config.yaml
arch: "vit"
model: "multi-label image tagger"
dataset: "Sentinel-2 satellite tiles (TerraMesh)"
train_examples: 72500
image_size: 48
crop_scale_min: 1
horizontal_flip: true
translate: 0.06
color_jitter: 0.1
norm: "rmsnorm"
norm_position: "pre"
hidden_act: "gelu_tanh"
mlp_ratio: 6
head_dim: 64
fused_qkv: true
bias: "none"
qk_norm: true
parallel_block: false
inner_norm: false
moe: "soft"
num_experts: 4
moe_every: 2
expert_mlp_ratio: 0.25
slots_per_expert: 1
shared_expert: true
patch_size: [6, 6]
layers: 12
width: 192
positions: "sincos"
pooling: "class_token"
num_labels: 9
residual_init: "none"
optimizer: "adam_atan2"
learning_rate: 0.0026
beta1: 0.9
beta2: 0.98
max_grad_norm: 5.0
ema_decay: 0.99
max_steps: 19700
batch_size: 128
epochs: 34.8
lr_schedule: "cosine"
final_lr_fraction: 0.01
warmup_steps: 390
weight_decay: 0.02
Rows from block 3 of a small multi-label image tagger, named by matrix and row number. Rows with one number within an expert belong to one neuron, the router's apart. Each number is 500 + 40 x the weight over its row's rms, rounded and kept within 0 to 999. All counts start at 0. Numbers have three digits each.
Before each expert's rows are labels from the 100 images, of 14976, where the router gives the expert most weight on average: "strongest on" is what is common among them. Only what is clearly more common there than usual is listed. The data: Sentinel-2 satellite tiles (TerraMesh).
# router: slot weights (model.blocks.3.mlp.router.weight, 4x192), inputs 0-95
# up: expert up (model.blocks.3.mlp.up, 4x48x192), inputs 0-95
# down: expert down (model.blocks.3.mlp.down, 4x192x48, transposed), outputs 0-95

# expert 0
strongest on: trees; main land cover: trees; clouds
router.0:536524455559500523484455492508468518516480442516414461498533474544530491529510530474463475478471453469468477454502531538564502489464546407523464555483468558479510439515513453536512441489505547475486433528534478495486585470507490506549526517525473469490535502461590599467500480538506481500
up.0:523425509525509548508525503586585531531530509517394486513491543445482493470467512507503486470520566529430540480451533455546482478450587463439490491534492547621531466529495495507537476501558486522462436501501507543466421500494554403440489489445497500452501563500501495475483523530521491511
down.0:528478507482505460537517533516567446541527553458491493453462525491533568502549543470514493446441524561515432491513508457565430452507513472374513475504541510554477511454488505480562535486484567483567459520505543488543466530435485427494531423489452565544504503491520471502439425454481494505
up.1:506521537472511512476536480536452501484459453478515461490506521600594527543543561467403548457503488472544431495458505466524521435512524451513564543392504492474440508506522469517545460565459537456434473495518569476513525539527492497517452537495460564539535512533526532538527466465452536521
down.1:490522544443530501465556475598486502437579482492550530500479544484501499486521466480542549461513541504497538542529484397504515471472500535497552519470531450553499505498578516502479509533506473550498502470469555483442503562518462474566447482499572594479514532449442423498488446461518463556
up.2:509518486440519488477572427473435507530448477512489465452503497581569475502525557461496566418510493435553404461479551517468513446558501465506527491403486528455420511493553470516492426547453563459435504517523565474503510524548489552559432574513493487497529485520480563556534461512445534480
down.2:487577523500493497493492515546560554457520472465470467501525512466430563500532436479569519501458533547508472537535475385485532476486504532520563493490534444561575502518515490439461580479469451480543475429492508555478507500484454509490470489522518566449526468452488462498506520464499490502
up.3:512466465499467451542544502517489510531502494414486451528491449411459491498414528520484505530511525526514523517550534566532449578576489478461489414528496474506546508493474529512528502488570479452567489472518488536540401522410473509504475491475469459511467496394525512497489558451491439542
down.3:467579475461517481448479467541477455504498536459512482580435558499466494500557488473528499542536545441547485462464459511531499399499449585458586450512494504479557505513514499484500512521511477470475550418460604492544484446504517438498542480472516536452477450521484474471552453512496547513
up.4:447461532495465496506515546497488495459432497466516501506537440505485480520446500484571416477506483517474534468525435503503461510532544475531514453516489439526482537532542492583510457488470491547527461533482481491513459507495550559549436487438442560525636546531504519506522480489575540456
down.4:529486527523433457524523531532496511512511472581438469530528479547556540526513488463509550473448477444465512489499549438508436525500461502504521555484538508501454474491489443466451503509433584449466539529483467440460486515475483439535595464578491465510435508477581480442456493505499464569
up.5:458567531534500478517443519459516488475454510469544525472520498463552579545512507473466462511451484497514406441475509477460554474466516484480570531432491504442528512528431484451495469434436472428506457468470517553535520443517453498544577516519443524538528468468534500567578480478481487427
down.5:587558461464512532440433513459474518497466439562539441503519482550550435514455587546482495503468475482618530573507518522454508545494460518489484475513493467509496418424479494573519530468465513460487495529478451465492438514542470558454494523548440526487504529439582522481510484488524463477
up.6:540507490466453386482518469497441536472481486460497505411563522525554491506510507537516526455518497451489484452519500520461534516616528483527505490412477505427444498502477486458458443490488463449478481494526510531474487591516457575551487466464483527491497470500525500557527478452461510455
down.6:442532524513491504580529430546457513459530488584475556528513557486504576450497539439489538481530483507448488507512494434498536536494516542545554501449488520503482475472541467453496472474441457486488422437492471489495442506522438525535502550494489515459479479455553432521522495482545461526
up.7:494519440462487504489436560470482491480488481425479454496559411522518418571426523538570452492499493557454536505508509600497483566534553481515453407545505431519470506499537511579515430472451515488525436513489443458439436494471495570542452480450460528528595500508550560496477478454520535518
down.7:522474526474455600468518529491585509520480481596455468524535538485574477466462503468462510476524479482424510517516527491523455574465490455519469504483497522506500453448503463421486515522453524484465481535488446508452472497481514424501544484536493458501387508488474442432484500474447487528
up.8:489398479508567542510499486419441496511569528546453474432501553458506464515553504488528485462562497499455526526490591534489503531501490554541539519578513582517516498461515474504487492470453533551486547491461551443492500494546475411522532465536506459518421479518444523534521505519561497518
down.8:462486497527454457559523475467498529497512528568442528461467520458442543404513498446487484508519528487403529451515486540530475511546468565527543450512478572486559549479468445434475477454473554533569530456513506503537468548537514468516530483471479492529447454415496496508526538527524442523
up.9:540506538528497511494459518542462497418498456451502431495529507587497536531486550542471520510494459555489469547450490475461485524483559473483518482426521392481490472517550562528557444466514425432462446547529475487436533519473456536501442477418444547511568504505593503535477488448482532462
down.9:500538502427569538478564462578452478460537489526539538500513502520565438524443500469495486430509541480476524523556510464502489537486530494519448491503512474531448493444591474525490471531421504544488507461445469472430482555497506489558432537519532569509506578480425450476448436456557494555
up.10:613476574510501558478475455607521510506528450513464520483468578492547529511536542472470501496514517537433499491484572388519500470442536495446554535486472550578458468504503479492473452513514480469415502539483545526493487560524495430502501499488502466470468519510543507494468514515516503476
down.10:526468500430520482543541525533507491514598499474505500475465493532538527508554471484562522474480507499536452503517479458517469416512487492431525521532565497512503572463542512501535560494470589550563527520481590470529500503444483431517516447565481565523506529479485455513441441473518470531
up.11:441443520592508499541524535510473490483531544501414535455544481452466491524512445522547405503553495436466493411472474582530514507505512423544515513543524552474502528526508449497448501472527447549509508487536509515516508395543542476513573513511502491563543561502439509517541439505480450501
down.11:550549427414464517505576463441537544565477545507466461445461537437554440445457525522548531418532477455575485507491503554523465511562493527523422448513489509403533544487519425471459525533471612523450552519528549434527446557516516508520480536540501536519469491520478538513476433481558496555
up.12:610456508529448537486468504562534543488568436510449491484524497457491481501452502522481462504474510534433532514490559452523466497443547459418462538550467544565524449522493486526494494438531493477473456518504485558482469528473497444436509474497500453457460535501600481446446503514543514517
down.12:499487458467513470517539519501494467524556568466513490474474564502561523508593505480489509451458528511555440452468458496529429374526481485427525501468516559486509559482501490508517507540456592501543498506480588483575478524446511475505523455537458546521500503510469494506485443478510481491
up.13:601487521525477517462438479553550539508508488501437469440512504450548511521485511493470458500482557544424507497510589443525492484435538447408506534516443525576546440521472505520484495416520494461474453512521481565499463516451481450457530489454512474455478528499578543456432521510492519495
down.13:492481478475498480549534499479511451541568552456531514490434548484498552495575513457511501434467507526548445447490433465543453376541501474446523492472535565498489540482520459500532522565468612516521499496485604512556503531454507443522485471551452561525488484502479472525508444511524464515
up.14:480555480550493457530463500422463474448523491469498492423557477504459482515455490559497450545506494541486478497513493562459487604588510484520487453490478430450517506514491523485520489436506422457561469490564447492487449475478481597516527492394430514575556443483531524573513516454456492476
down.14:516525481491510545513491484473474543438520456595506533472579464526526411525427501536510495530509483523484521550519537529421454604448555512604413541522489434472428488481537505520461489485383503496481465496509416537455452535532498592522441597495501488517521512521512481495463546490518507484
up.15:495567503573471444528446481464495493421524497508511517410533505465450526484501445562459433545511488551504515468508452489512442543584519466515510508480466471432534532514486496460525513423532401445578484490581477524488489475440449598483561501449413490578524414513554477511512501515468497493
down.15:536504454446494544496510485461442555424538474533506529486584456534520415511419478542544492527490470478509527577520518524437479570488515519591424519530475400470447497472561486526433490483375495517449477522514456522462472518537491597513452589521512542509515515530500467508476516492541506471

# expert 2
strongest on: main land cover: rangeland
router.2:456563470546489482586494468465518529533487481538482504549510484518436514445423474518496477475457467539498475466505459550531429512536541400461432499474493526458503525537522472436554480523491509477497391505548425468507501511411473533480488528506453494531516408511525497489471521519521482566
up.0:557515526544426498563516563465530485506501451488586567472519511469473504474510552611487495507516480503579508518484445528470527487531499479523471460452503475435482498521472479479470505520530448461489513516503557541413459503516556551468427572525485491497525487493542394518551507483527487562
down.0:514506560481601509486568471486494515433531486386527495450499499521551478490518476479524499457457528529538498475504470455508446421494539461481539514500561449552529572460525488517550536544498499528543486504491553514529497565512434450524428495498498574455489524403457503559524489397534507438
up.1:541464490493491509530518493494485479526509511474525471505432498539548523427515599551454580490509472449599515507496484506444477449469481507474543457489514532500466448415542512602491471505513534472449540579504595479418484511536539490489467569485551528394496545477569462456496486470505475501
down.1:460588510481517485477542444543531523507420582501468528471510496451459516508525431439605497515457579478533493494495525483515492460494464503533520477535470447547535531501481449486444483536516489506507521443488542540519537526447452517515478508545566493477473465412445488461502522424516429463
up.2:538516520533495461453482455471463527455518398435523470459487538592528538537569567532440485468536483499490431481485475491522509432550546420475531547416424514474449478516480496512548432504512500430458482530593528459460530567481503552497462525447447531522515494519532548510476513470481525548
down.2:440516488449508504513522440533525536515501498527472450525552465535434464452417467547569548492496532465511499500468486503424540557492550516597487471529544415535572517498559560476476467500478426528472498512460497511459514501505482486513489503500553566422460460469441513549534541502499423528
up.3:438535538457482495512522546462504410419525544483598533541511435508511496530451503493455490573448457472525466544483467505408506521519499548473500455514556427436551542514546601531499491516459503516532524527491499479521462478503547530480473498491490563547534514504431473551528535438512513399
down.3:575461462514514502500490485487463530496495463489476451467517435462545457544542524532499516397490539441519512482503518510523509494507519453530544558538477556526444523498497455512457539469482538537443533492524495455473494443575482461531501486539498453482468516498489503489527474528476523538
up.4:473446554510581500484493469551501449493498461511489570571564535481443457484481496524562446515552466489483574506525443500514484563474498518532462412509502455498447440522562517495497517531540515509410480546553450436561469475491589538464527520449492483483545459507409495507508458507491489476
down.4:552492470502498509537572481486461544534471481439492481455497496527563520506537538461478589404453501484606407477487556465476515439541486464507483576436530546462468561497490473491487536477478524493511540481458545529479513544603460494535439524580508551497491536485462565547547435493490497539
up.5:540524578501490488509557442492406489457504529495554575461509512511531528461524561578483534423449498497572468498486518529467466482558496494449481552435516559445420529446450445515484460489500476509474565443461508481492482531596509512523407488530466479538466496502493431528514418501469509536
down.5:456548467496540541523442464518485436505458467520494450553508506535499472490540498487489551587544522500498541510553506555532494474446449577546603491546574486536557484444538526487505493512456535545497487548514526453474489406471462470534520533509549488506492523453506536519456519509489444513
up.6:573449484482474582456479508531460499527532450505501530524490499506581483520463526498473559539474451452478517515488552516525539493472506515413492510500517540456503452482466522515453514492480552526491560525465489516440486511515498413536525475599571465467404590482524472458457465514502488459
down.6:476494545496577512563556463496481468462474463539550560524501565512484466474518527474472491461613574512504495496519488516488484509535508560610520549478496507493465516493518519491527527548499484551471482487473519475519505466533562506508433497486486527526539489514422467600586487510501418526
up.7:521472515492500476469547497503442486500466520492519541518494490531548527520507523523505476489545473429510540445454450478494481457523509469513549499479518479493441518495582464601473459537527491485392526550507565450497504433508563528536444610517536488487555565498474476473533452504489491523
down.7:445549524490559551481532463550502548466518539436509517483545520516554451533476483490526472418511574509467502444493447529533538484508547424533486517542485502530540513522516525495562485522542454547502459421456487514495479532485478448499473434508492517486511530442392489490524483479492457447
up.8:479491534575506545454518458519471493482504571488407451450548508468513542477488554588458556513491460493472450464403519530438491534522560509456506509437530509462510542462461533477530435492497436455496487470497505514502497488553445476556479501462475503513513527502541497586548469451439509455
down.8:479475503563519501535532497548499470528488421477514533503477550560448524503574488478499519422508520502506498451534446504601506444483461527489574531593539541548513482530556465485500516501485499616505507556486559414414495420492544448502468481508534530486535485474424511511533441523462456626
up.9:472541501561515460496470474429458491476426445486516453486574491569510519527499481487423454518541478493476443425508490526467518460520567421542556528457450476418525487526502534451523477468492486429498447517577536523467529422478471563500511574513471519535541431500505507568533534533456473431
down.9:563507510484505431492472485513499467452501552561490469478515461471505528506470429520545491597509541458490554541529503477464547561493490562471528435549540390543492529456510567524441493452516483510511575529493493567471504447466466551540563503458575563488480507514566481476420545471511481439
up.10:470521449519548477556524481470413504488526440479512512493552508593488445503476540536488506423536464502473466450447479555525477493593574463552465509434547534438460534519549475523542448526512501519487455517546506456455476510513472552567400550505452529551540503480457511589522468518497448585
down.10:536564505491509420586497443445486493526479495538462400511521471551495540473491431472458528569445482491510485550560528450501489504488497498510517542523513428522539484465538519475498535500425468472510472566501504541489580519469431553470532604532507571507497490469572529524445498492524461497
up.11:485486482570485526525532539498507483473509483467540456501475506573520558497542574569468529498547399467565467456436454484489516402485496439507574493458539479466449488515555512591524459525515458446468496599531610447433519454510516542518449549476485534508547544505517515495565451477537508547
down.11:456541529489531543493543448566503527472474477466515500495553483508480423547502469517566487439480526482517454479460496508526533474486561472550457528537503460504516558533529481507509455558490445524463443479462524534498556522526483482530421471534505550473495460439383467553556516454532448496
up.12:486519513464534431536450479519521481539501535534488492544482487428452487472460442451570453544506522532474591560577509445520447546449487547515484380594469452588522481463551501534480559465515510506525501508500486517553467499447480527464547544448524459459505492499522455453454537529542478448
down.12:522437530522488524443478504522479508506526470456555536494443514497575509519532573524486551463521493424513454451449484501494552438562492477516558556483470566450433522583487489489509525467559554511515550450474553505482461509610486436539455455507461481473479517539504487521550509546490497531
up.13:483528453498517524577476537479527520503533429499546508486544533494434435536470505582536478483574456554501545492449454509517527539513557510586451448539516462497508484555571496504485499528545479522514455557494468499451511476492490549495442518505501522516567461504474492528539513511581447583
down.13:543492477532526483566493492423486473471484452515517462395494507500562454496466523492428431514479500526510469532568565464477452507522547464507510544524495471504471531461469537504537597394468509475532478495576475526523497533524449518451477549450428550538545516445550596567487523480448438467
up.14:467546502521500444523542520473550547488437573453431482446476459403461545445505464460541465470515596540511448464508516454501419473499539480511567493480467455593525558495450450473529528434532436478538476425495536555537465531456454497490490496446458554500550482500526488510531525446468500523
down.14:497488547521598532474483402477500434521497504444527520526460595546553533508548556497435487498538465489493481477493486469549455426513521540469502544490514521470516530505497537498560554514503555524523496520504514444571458467500544460489484485454475553523496498551402463561527452502457537564
up.15:496468522562475489509544513507389449446524482518523570464570530521460498508528571539531518449545474451518512464457458587480525512555499518545500456469525502449431486500505416528451435512528492522491542516578529432411476528576533537610448482502491471528510520506492444557537449493515504523
down.15:458529530532518473507509474481593532528467494489485487494497473446460528487495489491504531464448558557517465495540471486489430458455530447501531488529496445552471517485503507474559553488471476522543422499436515592503500524455454469463471511479451492449526467376488502483490513510420408514

# expert 3
strongest on: water; main land cover: water
router.3:493532483490471531526515494524493468563484566590511449521462499473471494432535507555478598485540477492576486523473501555424523575472424517558515504495538548479499508477508495484482515481462479490475557573457574491457507436567511453506512489547534435438465472502501481515549503516519497522
up.0:495577472456529470546460453503587499526436552526499468454507479496469501466498473520504481542466567590549474518552572509499410538496492486505441489496506486535506468453475530469545538441462453411542445467493438620515444481444503512413542584429493516482506475487526507503460533529419474480
down.0:476525518521556503466489478544507475463466540495556580456512486519475493580491437457591420486515542481463517463492492528519536501476511501577523517511441445551508520548473504537493448482466455528492465441517463508497508486437477519534495462448505527521536477550439512507497508532493556441
up.1:481512500488553515403503526588458509479513526476486523489536502452536462583527460483625493485534551498503527480507529550485576516487466535523547511529467487561499490527456499555458518470514491545469526453471522533502466476520481504515534411465543512457495542523473504482511466491429534427
down.1:478514516531480468536474473499547488462488502590468540510528519592506564434518558474448489515499457536486464486472491495534428607493509562518515486390543569439491525480486522540568411536549545440526440495481410466540483533518514533499520505473456468531511485473528469512501484486572478533
up.2:496575510436534408522482449462530537524495555496519483435469480445505468489490445556534482516485574555512494497508545465469457512540441502506484516507418463555469548494481505460499532487527409434493464432474507573532469491433487570450544572419529481476493479490508506439495560509503512519
down.2:445433554471575496529525482515467459497489540471518539470515444523484533508463488471524499461453546489480432439503453507518511428534575485531527469473514489491512566490471514519553439522443463508480429430526538508501486470466523475505491492443456552492522472511468451563515511536469543481
up.3:469495510542517562474535527455464550484510501495404529486584464507475481586473458398565455474502514517411495474466572566549494540494568477509471501540500497524542491542524430523455445487505486527480440523527399469501514467483438420560498464585514474582481520485494559471485454500449447421
down.3:468477523510521542498472388536473440508425555545470540451511535574549529462560563539491529495534491477503504516511517561559475552468494545581520462440522537537448453439510483550538431483540538494487476511495478416442400501534504520549454480436518433533467492450478470506506443485548502542
up.4:544530486466495489582453478490554511523465505528515475482491463508464495449417471547454472565468529546534492550566541476502397549470491460499407477515494482511557467467501515470509536421471457421550492503502411581541502485444527513415519610461486492485470463476549490478427544531479439482
down.4:495542507466536481396504489544523483480495524505576563425488510550513509571502466476571473477474533453505511490474494478507564478485499495521502506500421436568493498548465538539481436524503463502461500458516497509468522541446455555539484441457550527517535488521458516480491503495509542468
up.5:540466538581398452502516538500528593459552514502512536466520457452503523478494452557460421499462482477464534479468434452549482475523547438481483565518461515482589515552503457542473522471552437518549561495514507548489524500490514505479516526517518456510495522486510445382475486519528489506
down.5:503517440446478436555467473502576467605416529516521500435451482481530528456461519510498516536417554453488485434552427471570496453486492472455513447469506548541482467446459492477501473533426505448495485472519537534482514532451516501505545537485519553451490474447535541475502565546471432502
up.6:424477492575420448554565553517544489475510541452536559535476457455488576468488532504531517525460471449548462441438460479481472486511445495413531494448528488502475505589500516532532472534560532513487518497489506522486461485519519507532456521469469549488550568451521496492539447421495463530
down.6:545497500443561614490521508489378497514512418494507474557523488536553450572432554525472556468533494553511459571534500533576505541499573495552438522515560448527498498445519530485532522501544519558503436543490476433478477484525514435531409447491498487492482565495438552540504474464517555510
up.7:530476499531461513532486477480488561524527456484459453511492508531442522450481495501470524483504482574443494605526558440468512565472524499512506520551503468540610511474552541478512551419534465548572503520500484405483517513491433459497498461508452464471442487482554508503489543486565463517
down.7:545506544511458507479551542484510526479537473471496477515508511560544531524558491476449503449459461513508458514496495412508486458530482404420525546501480500487541506525569503462503512572506505547481537518520491475532532561486530525512420449511503507580485558466459487416468486485505541544
up.8:460468504524463549502584588464501514428495467520460576532605468479455479549491438419575506491501488527527502527446525526457546548507448507525475519497529465485513573575494419463473533517441508544516498449494484527498473455544506469549492471563461511538483501509476458556546431499460521478
down.8:539531464492516488504390431483527487492497470573500526488518510576544494459481534477494486523520472465495459541541568460508464638469476554554495528482473520469483436470455552557542464449451618448542523479529400492516479572513486529509563549489489499499441498414507522514456552531541434506
up.9:479515476498541508451521560583498490486491512486508520482547512433505463581511448478639482455532549517517542478513501546502578522479485524535499497529495483540506484562470479533477538473515481553485470447489497554462469469533453499514494411507527518471529517525469493514544443500431515450
down.9:498510505512483476494477481509555505453505497587468547517508485602488578437498534499456479524526448546483449538507500500511447641502505537536482524391516535461489498498483514540586423525529521439552469468492378452520497516505519539485506495444443464537489485461495478495501495480577477555
up.10:439501472498463487543535544522574512482439458499530504558497514551452517483480482465495514522515516546531449461496448448464522526500445503483542524470542439505514544545499497477545479567471491522565440448450513587498539491482515508531519535503492583455568535515480486570508475423482546506
down.10:545523470528520486529482466429461513537538463539460440528491461501538500496474453451494501487460472453466434536535580508549474548523478470461491533528449568490564506467482523519496525456470603527568563539517444470454453549494455459525527489532505505573389517412459502481411488550504422516
up.11:544540505451499479560465464450511506519476525514520495450496470510462487463462505549458493536463514545536474572569568514467414533498500483511412492497505491485494470457488481459499528393459420394517476513499452566477445490468528541405475598457488476485487448473580451499469536521452463503
down.11:473514509531543468429537486547513511475491552499547531440482499530500520561521448483552474461496550493481535480456488480492561496487512486553519532487431442559492519550462514527507462517511454541455470445534487530471523519443449544562474451422534509537537489541448507497491501515479570473
up.12:442456517502443535476630596493493546428527495496429539520558454485441489523468431451584509471497530538514487480435542516455538575526472496506486540506544464514559565555509438464481523525463449558530508431454493564516488451526526434505507444527491496501466542494463444509525466446455504453
down.12:525553491508521492515444419443510496488491486568491508496477502583518549448478524468435509523498461492476406531538546471522437573503484523498501545435491572470511475456506552530581459462455593432559508511513417473498469587490470501489535549472467517541461491393470477521430536511511429521
up.13:474457505533413519496609598485490556461542486500435529532567448476446484538472408437560479453493507504507484481447513508451553560507458476519472568517506492479546564621496437462446546519470480549510512444480488560522520447540496442520521476574504489493480528488482454506542454492436492467
down.13:537537485475536485514446409494548458463460505596501521485497511569537511466475546494480522564478473516486469552519568500537470603459492574516503518445500524505498454422466577564570426486478586435553494479514414475477456566486475535505548515443496503493463506406507494503463539496528437505
up.14:496488496471549523427516535579471502485511526476477511482544518452517469568519443497629496468541548514498542494499525521483556521486496544534537488536495486552512476512465500541456529449515469549469501449469511519458449475537464502506508414488539510448488527527462495501516447492430529434
down.14:482506533494486478558499467497540488446499489598503577498506518597508563444528568486465486520527445513465483513499479508527430605516502530530488528392540550463494508468513499526594410539518535457536451504476411434532482521491525535495522483453463471532518462459514484482509481494558475549
up.15:590510500541440529519466511479547542489502390453491482548536461484548558520488491440484478533473424482507437531525563457561526530477489445466507518506466455487546450523447510481530560428521498496575504564557476467488485526481456448488519487536416528509474508446597538500435490472508456494
down.15:434511583540546568502481494535499469529498550453433462412506501438505504492464516461511510542487549468466506484499533601543506495457544566473498484542494500493575511494417516445501419462508484544536514481489493491487471444495526428539465475520489564525452491497484555521508533464428417403

# expert 1
strongest on: snow or ice
router.1:509560458467459431466550560518566598421480492494496520459499451532523557522551427454526514517472490502555467443496480442506496459543392426454523551459539464491515517518506481503477501543550473512554552512523565529455453545482468520513526489476510519520473564525489476425460517440491574491
up.0:514573551558489521532407445514491528480475509549523474496549538505530507457480473612437494579538455530487513490528476513518478526464520493534533493458500486470563497490482557446516504434573435449544440546483471562453467468459431553489517531483498468461504432523550470499500570538535471508
down.0:533458465490549561483514488502532439557401450455507513595530585505555431487430572516506475448549464460509508489475446480551493489502485477456476433518471525469487457493494470514541471582428510481425490503484460466459443504513548451492467483543458544475453509579431453488500459536538514478
up.1:514474460513482566543517490457512501537542506439474496500538440483480500501466482482509516535488486506491464513492568553580484555512538483481503519545487519501558519524518476522482534506471502507567519532494455472515520415513464400489471511524465479528455493410457563515527524502568386531
down.1:486546515530464511497514509417480518477529459502513470500556458525553451502430476504493440481451473483490427528486493535533503524578511426437450561508501448463485538590536481469503500495482524534523532535520448479527550503464466560568453520552491532562488586464499515453484461498517488562
up.2:481501495587584465529454454537512493482503458366522562461480553551492570460532509496482478454536444494523431465515448431522466441526538483512523558426457486437486484482522520510569526459496496454529448525556550501511514550491530534435459497485448553512531452530473491632507463436533523521
down.2:475486383410454495485500530487484509612453554524506464521432539516461494469456566551499534536539488504552528472515465521547513471564456576439441407519516547470557453462466426543526470544501568452524494469476544455490500518470502534514489514515535466450486516572507537453507484472563554541
up.3:503504416478484553501487505506458524546493477564489457519436483523489435525508465503500538507532504510518491511459565516492541526478473536574508531552481545494486509544519481477442534468488497506450500549476530513460507367524448498484518526554539405436468450501503524476537537565480473556
down.3:508432464558525488560481507490521427537454491420480492547535533489555518511429522465442427471496448495418462506508483483513491489514572443428476482478453524507462484489522489547553466492476529506521492546523441464563529466462528456549489477463461524560486555567515546496439454525527548510
up.4:492470613602563478469469479476478480480481507396453535470543495434532570516524477465525472459509470439458448460541550499517504485494538478508551518533446490533518493509411505451470494387490472534508528496601523451506479523514460490510495456435454501558458462502465494572493492488471505423
down.4:488468431454458512459481522539520527616457488480489450529447495511522501437510500579550561512529480509598531472511451502518507429505473503469475446536499529499546478501518450488502565530548526477495495537485589465490461520449512483484454548551503465467496450565525504432495499558576533566
up.5:596470506522524506470453515576502542503515489495469481507505490532517485531485469538495446576527492467434548478416491440499506473437518468489537523529485474517554473518577560548466496470567445459449519538483555537468531450457479497472548533516579476454515548484533502431446490537506466464
down.5:502454486584538556549493469462483468492459450414464536553548496520493494473466543497442490447460460499492488529524438487508483458454542416474436506493493531496453477507509511500540477504461517519500476525478402506482504492599509486487423467552457489499493512458472466509520505570578473458
up.6:497504480539593500510436476572535470481527451394559508509481547552511503457495475517490488523563460524497525532581454452533479467451525513530515540483548459483508490494574600534561575459531509540563462578518507524454486516446485525470465506480494541474518506535471488576490487505525523524
down.6:457506437396486471501499511515486502599481526540506499536427569525414449494481545569529538519566469467496513462492451553522497455577468609480455442510516559457548462444509466523491414548482518488504495477463585476483545534486517521501513521552520489456488484575518514509518525468557514524
up.7:525510464555544592519455477560463495506558442510531508547477506465489470517478488483500518538538478428453507541515513520543533530451497527528476518506497532465527475520569539473475543457490565547502493562487466504466506465500474455549540489559546449472458507490495543509505525530541457545
down.7:511496422502572536550484488525499451503444478432482471596518581521536534483444514468436472497485455529498478503508464438582500428506495464410523481470481554492510478448486529542567510556454527502523480503536460464492467490480485436514497496542450530544448559593443485495416453559515506488
up.8:478517557541586466510445473492515495471502450375529518480479523535509527469517452471500484477516447520484473510573489427517482466493560494524515540532496447504568496500520547501528568418497504532567471545568523471498460545459475513456466492459452539515504463520457459597463508501518508477
down.8:485499422405457473469506493524512501650436526511510445521453535516474448459482522564537549521532493460586495439510457522501502439556459567436477420517482540472549483476498425497457492542499523461495518467456582496500513521455527537487522583550554504419499451550534545456506519497539511534
up.9:510537471533606494532429488582525432467485447433556506526530553539505488488499489522486475555570480516480556530562432466559479471466558493516522493514510427503517465497592588548547526461536509516545460570531495503451479502433478535479484507456502555482546514534490508534460498529548508504
down.9:461514425443493494507494511526513483606488495558496500539442568503425459501475560539522534500556495495484517456481471544528485437549487601472483418517505581477562437457500424518539439543482532446528451485459549451480511532477543513503523499545480483469482454546515489510511525473576539515
up.10:506493548496527540452562480486457510504458547425431485508529406503568498572489469463539509472495522429461473514432572542472537507482510508518542509559455457538506506511461488499428453516515509549410549490565529417517498422534500496547467492503557459513454553491449526486507547484458486429
down.10:507503444489490533491501498510524502602471539454503404506497485500556474455485486530514521465523499520604507453555486520494499445496527430497442463484485527521472490495498477491544605497530510507504517568567561457515479520465510481460451515525490447527513470554500583451476487542476514538
up.11:556532536436571527508472474544527459521434486515531521557556450543565437527427477493517498526450546499460562539531508482532418517433554510495446442588521402534550448459551540577472508473490522535522514509507427503493473499436533503487439576467547557484513537481502496480409464546450486434
down.11:465520511607538569557518427470544467530459448574474469499475546541443529477549546462514511439535467558503446487497488478548460552429500537556513470489524533562506492524546468473525519514426468503492405592506499479497526469512496467507478560522459533493533433504502500554570517524500449560
up.12:495572501443515505513462502548515493485460461516559539562552459518514475482439481491523487536425512533504548558599488508552431520433521483487441450552540431512540453485498512552508552464497502552600504478530374496491473541429487514488449505492512540523522495483508464473436462533474505440
down.12:451489564567528594531558484456538475506477462592469482535501540555491506475500493458521509481540442530512486517494480451524465541421518555581487495495558460511516523523559487441489533566403473521468436553487481488510500452515528454502445578543498522500516433505450491518538497492496475514
up.13:512544447459553510502516514608535507501531487382514486515452516570513507518502549529497515512533538553504481523485467481509525458504546492469525508470544449572507533471597524577596466542589476486491438474463517448515495532455496495524432462478530563484550605513566554442474488451573515585
down.13:488540429430563493494454475493507476530480522561525503524467559477467451559484524513523484512567526501456576504504529538559489535529460611516448480514521531513565454431497451538540431535502605479554483469522465460528498465473490495506535494502563456527488507535501521490462486455531506485
up.14:483457600595515463490493494436494510474530494358481539487491508489465568462521481512499484450512415513496441501544475467504462458488521481517502531506501487509505497518443511470522533457526514550555513503585535476525500568540491490477438466448452505538489456518450424619506492479499517470
down.14:454500435447465454483507494545520532628421529472493415543445535492484520420486554570542555544550484472587502424457448460535493428495457532457491411482498548486543484472495434497494494538552520469454502475460633495515492500476489515446504582518489507451502471537513509464515483508571480533
up.15:540541489561427487540443454504496505489495488541505480481528509454443493466472470589509475531526474507488569471538474521518466554495512496543504486508440488484507458515531478457453506435568467475493459594543477533385473408472465541485513541464514394460483413489531489476498571558504441525
down.15:490475435490539531540511505457553463577435477434498507534540579469545444500438546468494413453505496486499450476476449474500485477525518452428457425511468524476494514489498445536556483508429515490489497509476483505521446524474535480508478514527432581550482536636456486497438458535564546503